config.toml
dataset = "synthesized solo parts of chorales (CocoChorales)"
input = "log_mel"
win_length = 512
tokenizer = "word"
vocab_size = 56
encoder_norm = "layernorm_no_bias"
encoder_slots_per_expert = 2
encoder_conv_stem = false
fusion = "cross_attention"
decoder_norm = "layernorm"
decoder_bias = "all"
decoder_kv_group_size = 2
shampoo_beta = 0.95
batch_size = 256
lr_schedule = "cosine"
Rows from block 11 of the audio encoder of a small audio captioner, named by matrix and row number. Rows with one number within an expert belong to one neuron, the router's apart. Each number is 128 + 24 x the weight over its row's rms, rounded and kept within 0 to 255. All counts start at 0. Numbers have three digits each.
Before each expert's rows are labels from the 100 clips, of 14848, where the router gives the expert most weight on average: "peak in band" is the frequency band that holds the peak; "strongest on" is what is common among them. Only what is clearly more common there than usual is listed. The data: synthesized solo parts of chorales (CocoChorales).
# router: slot weights (encoder.blocks.11.mlp.router.weight, 64x256, trained with AdamW), inputs 128-255
# up: expert up (encoder.blocks.11.mlp.up, 32x64x256), inputs 128-255
# down: expert down (encoder.blocks.11.mlp.down, 32x256x64, transposed), outputs 128-255

# expert 9
peak in band: 1000 to 2000 Hz
strongest on: note E5; flute; note F#4
router.18:086144151111120160122112110126088145146116127159146148153137104103125091122121117088116092116151157160124145138105159128160138111120157129087148127116150143150144128122154127147099144142083082164123104164087113144125166144117104143122140148152122130173128102134118146179148157159150140142123147114097134122120117124142140104155119151111129105136103112162131137126093076165111136136093
router.19:137133173084105174117115106113110173135139111135172121141095110085118092109114104122117102117138168142128155124096127149145134102110135122085165143145123136130143141098170135160081154153128102170139109165127128146145157153149101142138084126121159168146172102162128178141130135158153139135116125150125127092138110114142149101133134178120158089111114135155135148115094115151107114136106
up.0:093147154144122156104105112135116099127142110109135145160191083137113172152140113096142155126135135122095126172142079153182144122111166135119169139138126139141119147117125142139063104136128140150122098131083102143104078132113182158100121148107156132133171092119124169180118135118126111122127135097125098159081103146140155119139177129106110088103115107114125117106115136143096118163113
down.0:145100098123186127078127146136121117116111145137145111116072121146139128110141132175115112131106093121137124128137149099114075075141076121121102140117134136092127120118140090124134160134098145087096111116152124112114137162126111156145137137103117124117091165153166124109109138152103104126099108099134163115165145093092136148135111117127114153152166157113126158132169137157120173122147
up.1:138133156116080140101147147160106114114148057152142110103137152101094125144157097103114131122121147183118151160156123069171143117113119150117103104098147159127122153133147107140097142151153151123142139139127090145148122120113110130142134157131141129111153117123113123135125153100103122112160094123093139133139142079142150149146149083133066121123172150117148113124099129128103092158134
down.1:116112128133136086145170137111108112097134131193094155122081119114113115080125143154145144077102093106111129091101078155122102125136137119112138110135124095149131107127130166114105133085165148089113164122142099129132124133156143112148124092105147136104063142113157148119102133114130140118173114105135112137110155126117119119122182161125113141135129135159114138163165163138129145105122
up.2:140105118117137099122109162086122157138107109106132142086150095137137111091165143158139162124126154126159144109109098126125130152162121099109103093164105112114173124115098108169153175142146122136097112144145149106146176136129078136111135123123176141114127126149098141113112135097103138140150155175145117072114187149116112151125129144094168104112153142101103163118113109114067182112148
down.2:120130143140158141131124105172113136101111147143109145140156142122097172118156107150153131147153131138101120115125086154133109143129127110182155132113133122154121132137146145084113141092168080095078151145122158130126148136138162092140152163117117148084131090118102130137126131140148166117162114107110115154145169129119154106113116160151122082146135091107127142076124092140109188134145
up.3:120121147146149108117142085180137093110107144158118098141140120085141113120088117114106099122128104105135091102151133171131104137106064112077103137151113095135120111113089145136141125160098106108152155112102108118110142169109108145171113099109145145118104124101114155139099095159132128118115119096115117140115128103118087117142143109104071143121123184146166101082119087139119080124120
down.3:121152155152090092139137149168088113148121120089140115117111129108117082111154141104160147142157083109139159123146132125111150114076136114076163108141138089097120092127115128143109131134176125130099112111186141135107162072133118187104142140084131097108117132129124133115151114115148093123091139192129131135150106149147139113106123115120184094122149124126109104134124159120170103110129
up.4:122152098113154129125167117082111120076093099094135125157089142119158119175101122165171166113089119099163127140120131106126149099107105112095158119114115138122168112157086155085095148134091100082098154133123171094067126110125139154044117080169108145143114137149129120134111166129177127174131123138100140162119159140134123135125127143135140131120160133130166126091124161092144128145119
down.4:098134148134139069128113138129106109165114150118141130126111143155141155121154113115124123156147092149146127132099081161121139045139189133096125116106125121134117124144123126121156118114081131154131110156120132092147138074100144149143158145146163127156135138103153112115118116117131105144141109087090135103117056152133118124143137156124108127109121135147124169147121107162141149138134
up.5:121143126132122125140116169149121162131149097120119115140084161112111155067124108122135134114121123136167107137120137064125125175110169092150095161142160172116114150140150119153184095054084162141169122126095132117123124115141123111108100093125135146141134126147135108132122091103151117096135062154133158078141120155135151155134126119159094155105145070136106125146078112152156130165106
down.5:115091129142110143112150106116111120137104177147159096054089126163134096143106134175120107128164118130122128140183097112172158155134120156133110104079142114142117139151097115105092092136145124149131139105140107116134137120098112120103079187111143137114145167128118100142112160113133131119097147132132099149152102108104090147109138140148095089149115163148147140110137151122099113145110
up.6:110107166168144162167097126111138147127163122175081125127148129174139129132127158080160156123148121114112116114104131087111104116111122174105125135120146117136087142115154125134111161113209142095162149122150113183141078133144129068092086135155141119105145132138130147118127132146145141164163128163093132104094102142124116109152113102122143118113101101156114148144136115074175106133112
down.6:127133096125101128114120160148091161111116116145107129164119111122146121127166124141116078113138172149125100113094151142169140126119142134156157146150184162096158113132109180164142115117080144152110096157125131124152107132127143112109139111098125145107142112112132135128120146135155119105098167139125140103126132123161131157124104161157123129130167127116173136118090167171120127102131
up.7:165136089113121134064136130127103119097131072086129149150089119111152170127147144108164117092110136132150148123110125100113122096104156121154117144118144125099091132178091142116134170117077154149174155131137112125093151073133164084123121112168137131179121095144138151062093104148107138133131133169085131126122110139150114166132120097151138146109146149140088126127129162122167135129152
down.7:120142129092108106169138173157137125157094125158112154144171131127124118163114133118153145142174145147129128129108132105132158104133143121092122119113159145153092174127104122092108105120114126140164150114128080130133158121125119181095112117144153107104140125138106130140147159096116152127117125133136117117097064135110109127103147134150146137129165183164170144135176111117150097154156
up.8:105110121131113138143131141107121127125126128168152168130120126133096137120167095142129144137129149167120134135088167159196104151115138115125187126142144130141110119134107103155092144116134129153098116146098099124122101124122167136166123134144115085140140114107111171151158155149151071092160151160136131098148073136125138125130139149065088126108122098129100170086125140129121116111121
down.8:130097152115177111109139133134150115147109136151067098109135145141094121160085178115113140123156113135138110137168147135129154118160106145137129128162146118142097123129148123138178110185133128110156160115138142150150133138141117114093114141126153147138092170162123116113105113131115141105118168140119110121123124136136117137120159182155176155109130167132128131087178157112125133138118
up.9:125135114147159117090154140143154181116108097118105175145120148155102085159114124100108137145102116172135130142123109146149157137098129165122176103092129155096132093131129151149103159131145121123112130106170129146090125079126137091158129130107109163123176107131099105144091121121147173158124114110128085147124072110143134125139127083140150143129124158117144141093092105090119101133121
down.9:194157133089108129155151194146122131172157109152102124151141074131103161121171143105126206121166125147125158119162093114132147096127156148088100132183137146125125134114150120126110129139119142139104155131141110139131105157116126146148170124123102047164108149134100140125099145173157162100151078154132145149118138102137102132117134169106109092106109158138118094144141123145147132099135
up.10:144080114156119128142100121113124108114105151112105072141132131139147145110120157122159127140142086171097132093131149135081117102160141161122143119147146133157132167118108138121125134123127123158125122098140141118136166144136127067168131145100130134159102122124193134112136140142101119119123110133128117155112083141086123143141120116134122144159125123123086110184136159130135151128156
down.10:130129118129145126164108125121127123140122115137152153186093162092156101149116153094159123143079147126125148118074115137133170155092141167152103109146120106118172129142106121130145143150099121122155144107106083149142105162140169139077111100163144101159167097081132141110118142139097083201140128126145147149078104125141131139177124127128137118112147158156117144158087145136125130114137

# expert 11
peak in band: 250 to 500 Hz
strongest on: note B4; horn; note A#4; note C#5
router.22:137106117103128128124119158102130170088143130140138088134158078096116131139100125140098109144117074122140140117139114158115124122113095137107112124163121090086163111085165105159101174130132147131101142145158150120116168112100157089120088139120156104096134184156151138103116171159102168114096158119141116123134154105090161144138143133101145129129127174124076144075189157139105117090145
router.23:120091112119112103164095154133138120127123124170149083125128051114145156175122132126098098161105092125106136160152089161160167096104113142109076079150149056076152089115144124127131153147123140113155126144124133116142141156120142114103071148128166136095149175132148114093150136141143168117084153124112133128137146126105153105125157148119104130117110146143104109119150146123138120107087
up.0:115123138133112121111131151113073127133119169134124125123184119136120155162138111120107117161137163136126098145144144146119141156159175150119147123174177122077111119127109140135088170163104147146110132104125138150095139160150132144078113116132108135114147147143100148140117129068149121133093107108094135130125111106129129102166146102147177111163124166109108139142166110137143121157113
down.0:107111177149126105090120120107143156169168084127149126137126166136120109130136126118123178108110113101091100127095125157130095161180103126106147117150160125124117135137118144142086121138156132153168117138148186104131118101153093064122118097131109123135137185124084129166134108162151140105150177107145170141149153141134133112099119109155135151158159166135101116124185128130085116164173
up.1:098103130104130079126129126159123103141139119195131116145136159105189122170099126121088120115116118168151108131161181130142088116095143151120146135127167127133176151104105149131151078140131120142168147090108102139131060109150098120085092107143173134166121126131117123113112122119149115133143141139107131123090144116144120090129153147113117117129137080107111111166105107116165153128140
down.1:106128129164175115137129102146061133128110118142147107157131104115136168143119108141124131126079130110096124107127078135142173137186150144122172130136152150139124127137124147119110139130139089114093139150118108181178095157142110094128108084130134154122137090157141129115123118145186083086138128097100144091104125125119129125130131108124107109127112117169124104156110097139128184111151
up.2:110097138116117102138092115101134090104187145102115111098128150112121144129105162160088121183146143094126080108120175117120119132132134115162156148152145142140132156117115108095112135145114106106139088111167113092074101173088109152127123144161156134100156143152130100149117104176124118128146141107127133124106136094139088123119126124152112159141102116136066097161151111140106167108134
down.2:141113123138168116117129129148119123170134124133162164121144116117084121099139110100104108112131112112131145110111172126111116124088105116159100140164111159138091123131170125093113127120140138107097105104137186107120156124108128123142158133106124150114107147114106105140137151115125138092138090174162118138153125130134147100120142157115154156146132172136136129144139127137096098090136
up.3:143127145115125142116113141154107114093160117120085142143109099129137171135036141139131122131150105095117088099137117138107118093101108093137156181107105135133206159096114136198130111099126101096103119128145117129124095193123157114098112095116145137148147113152121153120127117166110093153135125156155124133108170145130096121113153137106104145115124149163131087095125166113152142142118
down.3:147112150118148114135183154162108102127139150131133152143119130140124147130157145102143116158101158081139103123172134145126141100157115116167151110092111101130083086136104163165119147084090120144173130111164128109128122150119114140125127174108171082144133114144152155107135126140175125109102129142136177113094090089136137114147099133109141074138060140121104114128098108123164129135145
up.4:121105099102105185116157101120131136114140125109137120137110188098144136098122076189149146106117115131129127148120175097134167127113110139131175115106141167121137155099137158115091015135122114153173114127130159138132124095106106162115108127112128106115114144205132137145156144116106152119163137135133127125109124141157145138140105118097180154141124130110121116139100165087141117136099
down.4:066164161152101148157159109151101136120151144111146123114142116173078143111172142131112137134151166123095105165152109125111152124142135121102139104101116132148115117115088123122159110134090120129133143161115124125118140121104140138163170136209106102095166132102138155128141118121116082152163138122110099141121147138124090152104131107145125124156134143145132105129099128102131078105134
up.5:118135123148093082181135144114134147125110164141124136148120140113108164127108168160118128129145126149136148141131127149150123128120140142109127120123120079137111098106117135135147092119184151158169115099154114141130167113109098117155106150130142147193136094137131125121148101158154166128081161175138100135152128150076087090166141150112131093145154152126111110123143138164125095142130
down.5:153119119106095151148112113107160092110117090158117137089107098153100156096095104115146105151160110147137125159127129131133144119112131140147140129159155125123093108129118110145136091098118111135125136147073104085126177102168147149106153175144131091158126104113100129129134164109098141126074158181125133068112138118086202153110147122149165135142100113125133124140114116138092097079126
up.6:116132150131120153134175153152113118134136138112147129157106142156132146122119105103126111137134145176141146145142137169159138127086110146107158155132152130145207175127135130159111108153143110110155143163153149098111142105160116103168104141125133097164114126117123112148151180144132140129104127090121151131108149117152095159104125110099105108118117132111158136132148144071167095163126
down.6:115141131073113113160131129093097191100131126138124086104144133147128117134144106119129154096130129120127116122084129135154172102126111132114109157148094114113134161158153131132113207157121148164124125124127117121144095094105108127180121137094132136120179149127117137113098103124154145141165115161113089134149113146150139124152140108127116133154154150116126094136131081120159110098130
up.7:138167075100143101107105108118096137118155109128149111127130128154140078133149147093105160092152143132161126124136166167154146134132105137162100098163138109096082105151151150132151129165135123086101125109147170147130132114105094141142111139121124098111187123123123116126146120131176135160103102119106124157139119109132137116147138133139164125111116123107120158142163109103109100107173
down.7:106112134152100150146083166123148135154142130171132142129114127116119148136159140131150120118107149162123130177188126157137153107120141158092079134171119142119094134125128145112095132154112154110137117159122114130119132087128109157087109087096096145141143120130083128184131148116145119122116154074062155154171154137157141130162109089155105117130155108100107159123152129120173092143098
up.8:112118136172144150165152104115116152114124147132146127136142116127116142096102122105127067162092160123121125136120125096144103143091157139107120166139149135114118143142117120135138069151160193170116154139113145131149168171157146136153117132142103089113122109124089120154086122104138135147134113146132180129141115154117090099114110131108149118133117127096104150162132128114170123084144
down.8:085182175118144118141148093125092162113101111072171087154135093161119161112125111151092095079143130150186171127111146108143136127148122126154116124078110115103127147145139130145193109125141138124167128107131116128122134158100143125149112135169141167123142123098155129148174113112148089158127133136158128148129091125162089128140114094138106128091138155140121146097100124094116128095097
up.9:141149133112127167089122105091102113139100143161069108142146105132138100124152066149149102131089110131135124185109150122123136150127141134140153140128126128130139141123096125103136124118106120106165120136155125124101127121130151135096110165113135131158107101138133115138121148160130131108118101104103173144150110146175162130140101126098146130142105130128144171134125144124108112175157
down.9:152113152134124113156126129141169130109144103133155127145152212162134124110105092127163105117154172147126149109171130124132115134112112151105135110130150100123156120138121112110116118123142145101116143112141154121136104148094119146171167143107119158067128127093099107118160112065121077107141139141114132151130118135101105139110112112118085114133125107111151132108146118113179109121105
up.10:121141151142111119117143158149089128117085133131163104167110168139112146121138127116134135095115146160111136115112131160106102125154100152116113071117108130156150141146130102129106110121105130135108097095117139115108161117131134112148161154140180142133120106104116145123133117131155099150127103131131132134151100163174132116140116129095159151147083122125112112129118110156098087113148
down.10:131129100102098165158128148117162153103133107146098072143126091113128113110147133113111098100155099107142171158127115144150153131138124143137096108143113110099085137116105080127149136090139162154126135155131127117134165121122144140111122120134109112135110099135109157127173161097102137155149141128129124141160140136091180088091113113132140150115144115126121176139170123066119116178129

# expert 17
peak in band: 1000 to 2000 Hz
strongest on: note A#4; note C5; note D4
router.34:088118100148162074125107122148152156082118151142136107107102151131132149147150142153151146142118101155095094102110104132108144113129127114095120123118143074082128107111164158090162137115131140162173175092154145103165123153137112109113124136142175132129108173173145139126141122113145119148107144133123100125106111142118145133124176118150086139093121086141115102134114101123125091134085
router.35:118098124133117088103137129153175148104133121112159123099116142112084117171147149178170149162094109141132124112125136133112152149114103131086082090097125095087123134119127131107152091108138120150156156102141152122135104156084149111122111097144134132109143139148130132168119125119134138117132134163101140122117129118109151132100180084137080110117092102138126128116132138164198139134086
up.0:151158115091145103157130101119094116102153145136136125107129147092138107150085166123111122124091124142119137112104135158136164120152117134116119121099111119136158107176128156144108138132134162137126120097151094089190135193155102100129137136166168163152071145105146137146100108105109139114103105129096098097127118113133133096159148139139132127117163115119119118137165108112156083104125
down.0:098094139109137124092125143152153159088135144107139154133116114112129142123113124110167182142159149146109094124114118103133054103141111108155119130134159151141106149114158147130117162120121131111150140177104165159126093120149124112122110087138144104130143164145108135107106095123152148119132111089061106165117124145126124147068118136142153128139106135174111123108121138151125125087128
up.1:145136109118177106134175119144137157116102180110154166123099131128077141102103148154115121119169139152093133102123107143157147127138144148140092125117125124163081114171136150142100123136147091120132141131106111159098151095103112108097110176125165127129111170128168097130158093132144139146117129128163130150165101127121128158153116068152159169101157140147117131134149096164161152113095
down.1:092128119135098106158120152107156147091121108091078106124146128132138113111122148162160147141121094137133154132147117119135143136098161151115125098118132100102152148136112156121145147117150134145104151112130133122101142086105152161163135133137158087130113096147135145173113147031088137104097143144123139091140138063136132104155133125164112096077132118163124093138119145116162095161102
up.2:119120162124103115140120123150149131127130150102120139146089184108160125134145128127149116125124116115102101132145119149123162108156115148069087110128118132105111113144103129143144129147162137124113132087098106166120169103145141155155115097145190123183111131105135138185120128116085111152156119168124100113141141134121165119172125137113149132134123138124115127169103094133108137143123
down.2:140150114149119081081110122110154141151103171151120059141154121134114126144081092134135128134082128125147114147145095132122158132127127100152106183130135132151159147122135158101141117144115119152140135119083153168157165113126130140111125134138138065122185083155119107100096116115137108163090062123123125148128105150153142160139132093166111122111099087148147127133151139151110122110101
up.3:156117168165129126123117151132144121122151116123142119145125163146108119149170138123158129130113115140125133121123124093148132115110073190097130167127140143124128167119134111100162127131130112155128150076174111174127151119054145141088109123168087131165117102127117173168111111138096132156137138146119078123117143137083137111163166118113070142166128118140128121114120110148141150138070
down.3:153134131145146151117120123111121162105122112132110137124123131120142091116069133123125087148105128152130135140173139115117138077122128090126083136151127142127117092148116146144154149119101078096160146147141120149133071123127171146135107131102142116126173126127138102128115121145122131148155129132119142102125096128099122170086141107152083138092164125139123127100124106123144176134142
up.4:122119109142078142157086085108109118115128120134142083105127108161125116124109129158148125148143125129128104127147133183144125135143104139140119117125145179150139098117147132131121106103148133129104074084143109175143184114135117095158135148156128098095119160087150119116160165140117115133100133126104118140101166108104116135114091109163148128080133123157107133157158119196108146106130
down.4:140074153171164119172106160122138133104092141083133139128107081095120135099108129182134092110137175119127108113106098144161128114128142111102123162120117115098085170136147111111107128158125139157135165139100116138124111176086113187146120085148133103121154156159121148128141129123110150114107132130094200150142104117126131128107129158152159159125129118113130128140166130123107097174139
up.5:147159121138115102118127110199106105146106137148142150094140141137103132132122111161113082141081128169079138135131079162130172143119141094114141156155120155092144156125117128112111136145113119114076169128114100156127112157160131145084149132131132098126131125139104113116107135081138119115100105091157110112112152110133133131129116077142123123123083112133114107116117134157132111157111
down.5:111128174098138146139118081131115179141089148090152130136084105105113148139146137121162097165124145108124145145086089135105152159120130099100143116149128126117149123158101161170086111126175147132178128121156132092166142111124145136091123134131113168132104123098073122129126111120119114147124131120158149115170145136137119123080173117165132128146142124131113135145153110169110156123143
up.6:155129137110142102118119119107094128147091140138165131104127117148143151161100158138120108125133100156117109121122125180120183120134174099100141098137120122108108163133183162140132131121135117101112097153161143096156131111138153176131128129124131168178138118116097132108096129185134101157119092152113112147127108136141146115152143092113100103134119156159135093108095106172098117137125
down.6:119131136127131083137105129179098122142158088089165112142186122103127125132124167156144106152140120129128155141115095108067098143116133134151115154106119109138151125122126120121110127168116121141142153146125118152168125140116125126149147106112121152163124097111123107123138125125141114150121115111156112097137149123159113114092140101146108124155128150143137083112105109157117132077115
up.7:123116149122113127095145157133159123124128133163095164131116164135135109116116131102098112161117117114074075129136129146123139109132098133115108148124158153140105161152138118084095101131113110104110111119134124132149090113095100172072139141197142163124149143159137146138107127133117108149102107099106128141068143129103052161121133098122148173110139140130169126128099118097165133092113
down.7:115103130142204127076151159098104123112156129115103147118093171132139101117154168125100133124108153073106124124124103122155108136136117099091095129131147099120103146137147141103122108159085119123145156124166126109115142105141145129138116105151128185076132110119096171096107162099112137107132105080136130079141166077110154139101110123110147120151095138107121137078084171098150108162087
up.8:141121110083146115113124129124139129138142157123099104131126136109141146134154129092085157150128141110131120102154098161086171138090137141125126152112118126129210098132111172119133149135141160141161137159164126152127136156129115106130155126116144111153125150092105134090100164106085160144148109098154128122195127099170125131139118114169178103158141124123136142139144116154126130173142
down.8:123124126117124168106104120124157163143143122098119121138102142101157156126151058056146154187169134108120116171111144127109180103090166118143157138148162122088137137097141113092100155127109132164133124174113082137117090097135170111124113155138117114130114120078138144105148150149127136132114137161108119118130081099139126155157086119155151144128128151164123109125115127128127117145171
up.9:136119132130140110108130111095116111146134141131147124132120128141142122144163122118092135108122142152120123127157176119131069127119065169150144141112125156157117132135099100162060136104120151132090101067144133134144137112117109095121160106140115127180152117146158117159181150081087160121066108117140176125156079106133102138139136121133140140135109144120107128140175118133140123161141
down.9:128167147113109168145151109144134146088124113107161121142120119152130116156137129122131141087149132131101141166169111126117126137079181135173099097086141161105125144128147118181140090096138076157084117130127112142133126152150120130160128109102134099128122131120128142131107135116137137195130139122126142111169115128110161128092167144136130120095143141099144151146090113144145113090130
up.10:102152133070136145111126116122118112099134118145130137129168082141125095101150172115123134118150135182132140118098076120108091132100120148120116122134165110157119123131140133100170120189131151126106127094126162156063133118113108105154143131157122081094079170120140132156135133074137142115121130131100112134126123163124123115172142156138127167113127127147105158143122110147147140157110
down.10:119152128118123111116107136126143164095142101090161169154140106149119151110155107147140142143139131136107139172137153098108130159132160157126143116109139133121096120135129136123164135189126121124122122095111128138109092077124119115116106136133133114140092147107090157128151153107117130144142121139139118146097086126123082107111138133124178174096103181157128131169187085114149169175109

# expert 25
peak in band: 4000 to 8000 Hz
strongest on: bassoon; note C4; note C#4; note G#3
router.50:180083145145098121116157161135134115130086143130095143139067154151096113097123124149157110123158141136097085145107155114080102166121136157121143138115114116082097141108146129098152096123185145094120167115132095125133135107111114094107138070138113163171092119135132138171132111118133117147156107146143125100132146140071112132154082168121117143135155121119110166114160118137150123124134
router.51:148160112139112137085134112171150088103097133139121125162075160133102132066117100145154135101108133097134123122110121100105089124101123148142164128069104125125106149180136109104153135112154139089155162134089145116113122084140153078132144135169096125112149112120143113105140124123135142144127109127132135138103083149066159148099116138147092138133155134105180189109111129136138121133132
up.0:137087128131145102123176120103117180121137122136117132122151112137092142136146094128155117098143096132131125128096130075082173076173110114129127130127150192103101134158115131131128093119130180132167153157104151139131148074108115147187151127149127110136099155137162155104156104150135104125136141139125096139120097121116141122108112144131121084131138150126139177113119110140131116125137
down.0:089101139162101118081082101124135119139092144129132124146136079140121134158106125107106090117123133155115123109074125137127100133143095152137154097131114131144087125095125094144099084135112094190077106147169187102118134150142144113100104137144134121152148155094115139157113122129186129132109129088131121111133135142174111149130116152136148138148131093143108147167135127134108142144120
up.1:131122159141137095138131166152162148090126155164118136128132113159071200149131124116105125155168137124145134126145124109130095101151169119105079133141113174131120101095140154131131135128116145164137128130150128120131149124125127124135157137112092103138133141120114110105129101117158149123181101105143112085183136144116106139079171159162156136090114131147104139149100146118152106136101
down.1:090136142183125185099128110134122116098126144083146122127118139141124111101086144120137120122126156122130157120130137143118161138180106117108107128117157098122119127143127115141092135173091145139124103165126115205113142129104156144154124111155177150104125102126132169085164118126132094118146125126130092143133169086099111142157098141174161152154121107093131125131114097104116202129140
up.2:121146148129202139126118111148154166093140115146143136100132119124133147146138086154142093134103116086143106142116135091116131160153113106104134117101143125101126178161167108143144132109167161124102123161106133127127146098159165112079134086159148157144136150106137138140103096124126124172139144139144139120136131124154136111134166104131160117123118153148136138110107104100110112127145
down.2:130095137154121065113113160123127118122150078171108132159143110142105158123145102107105118159102094159116140160123125089140138154130119139122125086161105149108125108112194123113127115147132123148139117143154135151178103145105137139127103125162152167129150113120126142113112132156132117131120137119127197111121123129131092116123117105113068111158121135126111104165099098110163155112123
up.3:123093116140099139171123139088126111150127094143098181079118136112086096136126134159147142161136130145126143139114151158116128117108125106116109139113103115159124096131164086145108125114155138112113089192141114086157139145072150163126124121110118148117162104135130101142160165133137149143141096176180134099156162155172134100102100142100135092114119169121119093127084135141101166146141
down.3:145104139145075109128140165144073117118149124112120141121096144107110119108127115096114159125135102148130119162131118127141128160170133124150109115090079149146107109133141109135161117159121137119121123122128141133121166077132138067118094089118113123113125178121155118111141116118137144059116075135099144102143139106145109132155136129156170154142131139148117133138122132131161074145128
up.4:105157120136165102135132156134146131133141114129158083140135104127118126108146138105137162125118126116126119128129098101141146097152112121127076139156142067115063095130122144124119200146147113091121137120089098131157109125101155168129124142132127141125132152105155124106114079081156111081145129150124113140136114112090124112132146154149118132084164131132081089151130132133128108132131
down.4:126124122125105174147123106100134134137130146087050150138131155127163128082123123143118109091117119111132185114120171131145127140127074125114181102090147130102178159126147128134141070150140138133142134094150124145094111153156130152131171125160070111117109128147103140140144129205126139154140146105094119090119142111158155141111103112142160146154138121133106132114102123132126112129134
up.5:124108163155100128142137123101141132149116156118104114129144120151140106154122143125111137098123122075100111146091152149144111170101128119162164155146109090108142134106130174089145093157117176152067098100127078090110115148154135096162137128146089102116123166130105110157123121120117088138132095142150107130094133166101144120128131113112124149096128103155106106150111168106127109086115
down.5:133131096104145130111125127139127157120116099125144131096129096115135142126126156120093089096100125119136136138144133125127142116105134119134118119115139133119177108151118127183144127127150142148153108129123139195118131128146175163132144162077136157086171110100128142121147117145143149142119142119124086177139117115111088164092149145141135166123111159137174089132143138172189124114131
up.6:134133124117159120085133093090129121111109138100147115109115149091134153141126120108115105079126154171109134145140117086125111106153151136161118122105162126138116111191115139125119096103122156104148144082120105092115089114129125155113106129133093161144106185127125101132109122175149143133114147154119133123144103125104145132129120090111134134167117119091152148142135150086147129118128
down.6:107141122129172085130141102136101171097130147175161115127122139102162128119063093137148187137105105118132160114126113148136135128110125131126093094112123104126197155110110141117155123117160125146125118115139144139153172091149149100143127141079164129094116126078143141120138137117108121149118117106120104189159103136152123142150128125157095162120113147146118151104130138149079149123119
up.7:133097162112165139124151099153128152121140154129120121145118171149163158118108133124129090148105114118124165141110093131157126108136135133144112112143129184132178118129122192131106093119101131124107135157159102071152133121131177173104179126129109113153120136105108107085111136174109099173137131149123146145123092136098144094120130109110124147168137125142104143109073119105152152109113
down.7:121130129127167113128136092125145106070141138140162099154101105125122121137121104155117137123139146124114113176149141175128173146105143139118158123092111121132113138158111119111134132095115094187143105160107127138159186116079123105081098155118147185127152107088139144128184135148129152120133115152143121100119096146109140146132130136161116116120099160142130122135164136090072154157101
up.8:106119154150123141122157127104112146099127148137088121156101117091111162084172114103121116122086116117106127146132109100157152131156151179116131107157130099154145096129095148127131180151143109155160162151126100124151133158126122097109138114139152133152137086136154164131120102100142102143121089113120147070156093155106116119124102139125125166153146134136130117088121166132134135102086
down.8:135104116163092159119160103188094104117107124144119138127172107106126136110101132116141153086117140110123123144141102111109115086049090130147143132098129157107106120114153127106145075109129141077121115103120135125146157100180101151154153132133088116105143121188149147132150126134137118103141117138129154161101156128131135131145123146147138117152112131126176158142166121091139129095079
up.9:144133161128155122121122092137133111126131136144152161100104176130122078137106162110110114139143215092143107141128153128127140144094120170141127126167118101115130139123104132117165121132149128137140128122165135164069144140133122146104130115132144120122130108138129100133131119109101109124106093109124116093161160145173137089129146117138114132112101103145147159135086112124135145106157
down.9:138097128120097158153113164118125138147141136119164110126168172126160136127197140132136132121116087124149119114116111128138163090088114108100120144118133154152134129143136153150130130145139124105091124170163085105168132090132142156158120127091130127134107131131163137134129134083104127101139137152116106183134071095123125104129120126096133102131147127131131086123099110115129107122126
up.10:148156147106104151169140095092145151090100103122148112109104122089110150140121136150130154103128150137125168146141120122097128112157131126101107082122124093140130119127106164119139108123099137131141142124140144124128160092129111162110133101120122135117116142136164118109098127126155152193095148151096129152107126139088117134155121087124120150186162159118119151144131144137182144114061
down.10:130149099121208079090105149130128153120151117112121113147179140150153141109139122147127165091140153133110121145119086108121095122124089148100129108076145153145134129131130119132093158141150111131128100129160111155132128099152109098153118137145162169147180112129178134110130127127113132157103128180151113128160134134192143167143134133116106135136095124128102134154096105126110162169139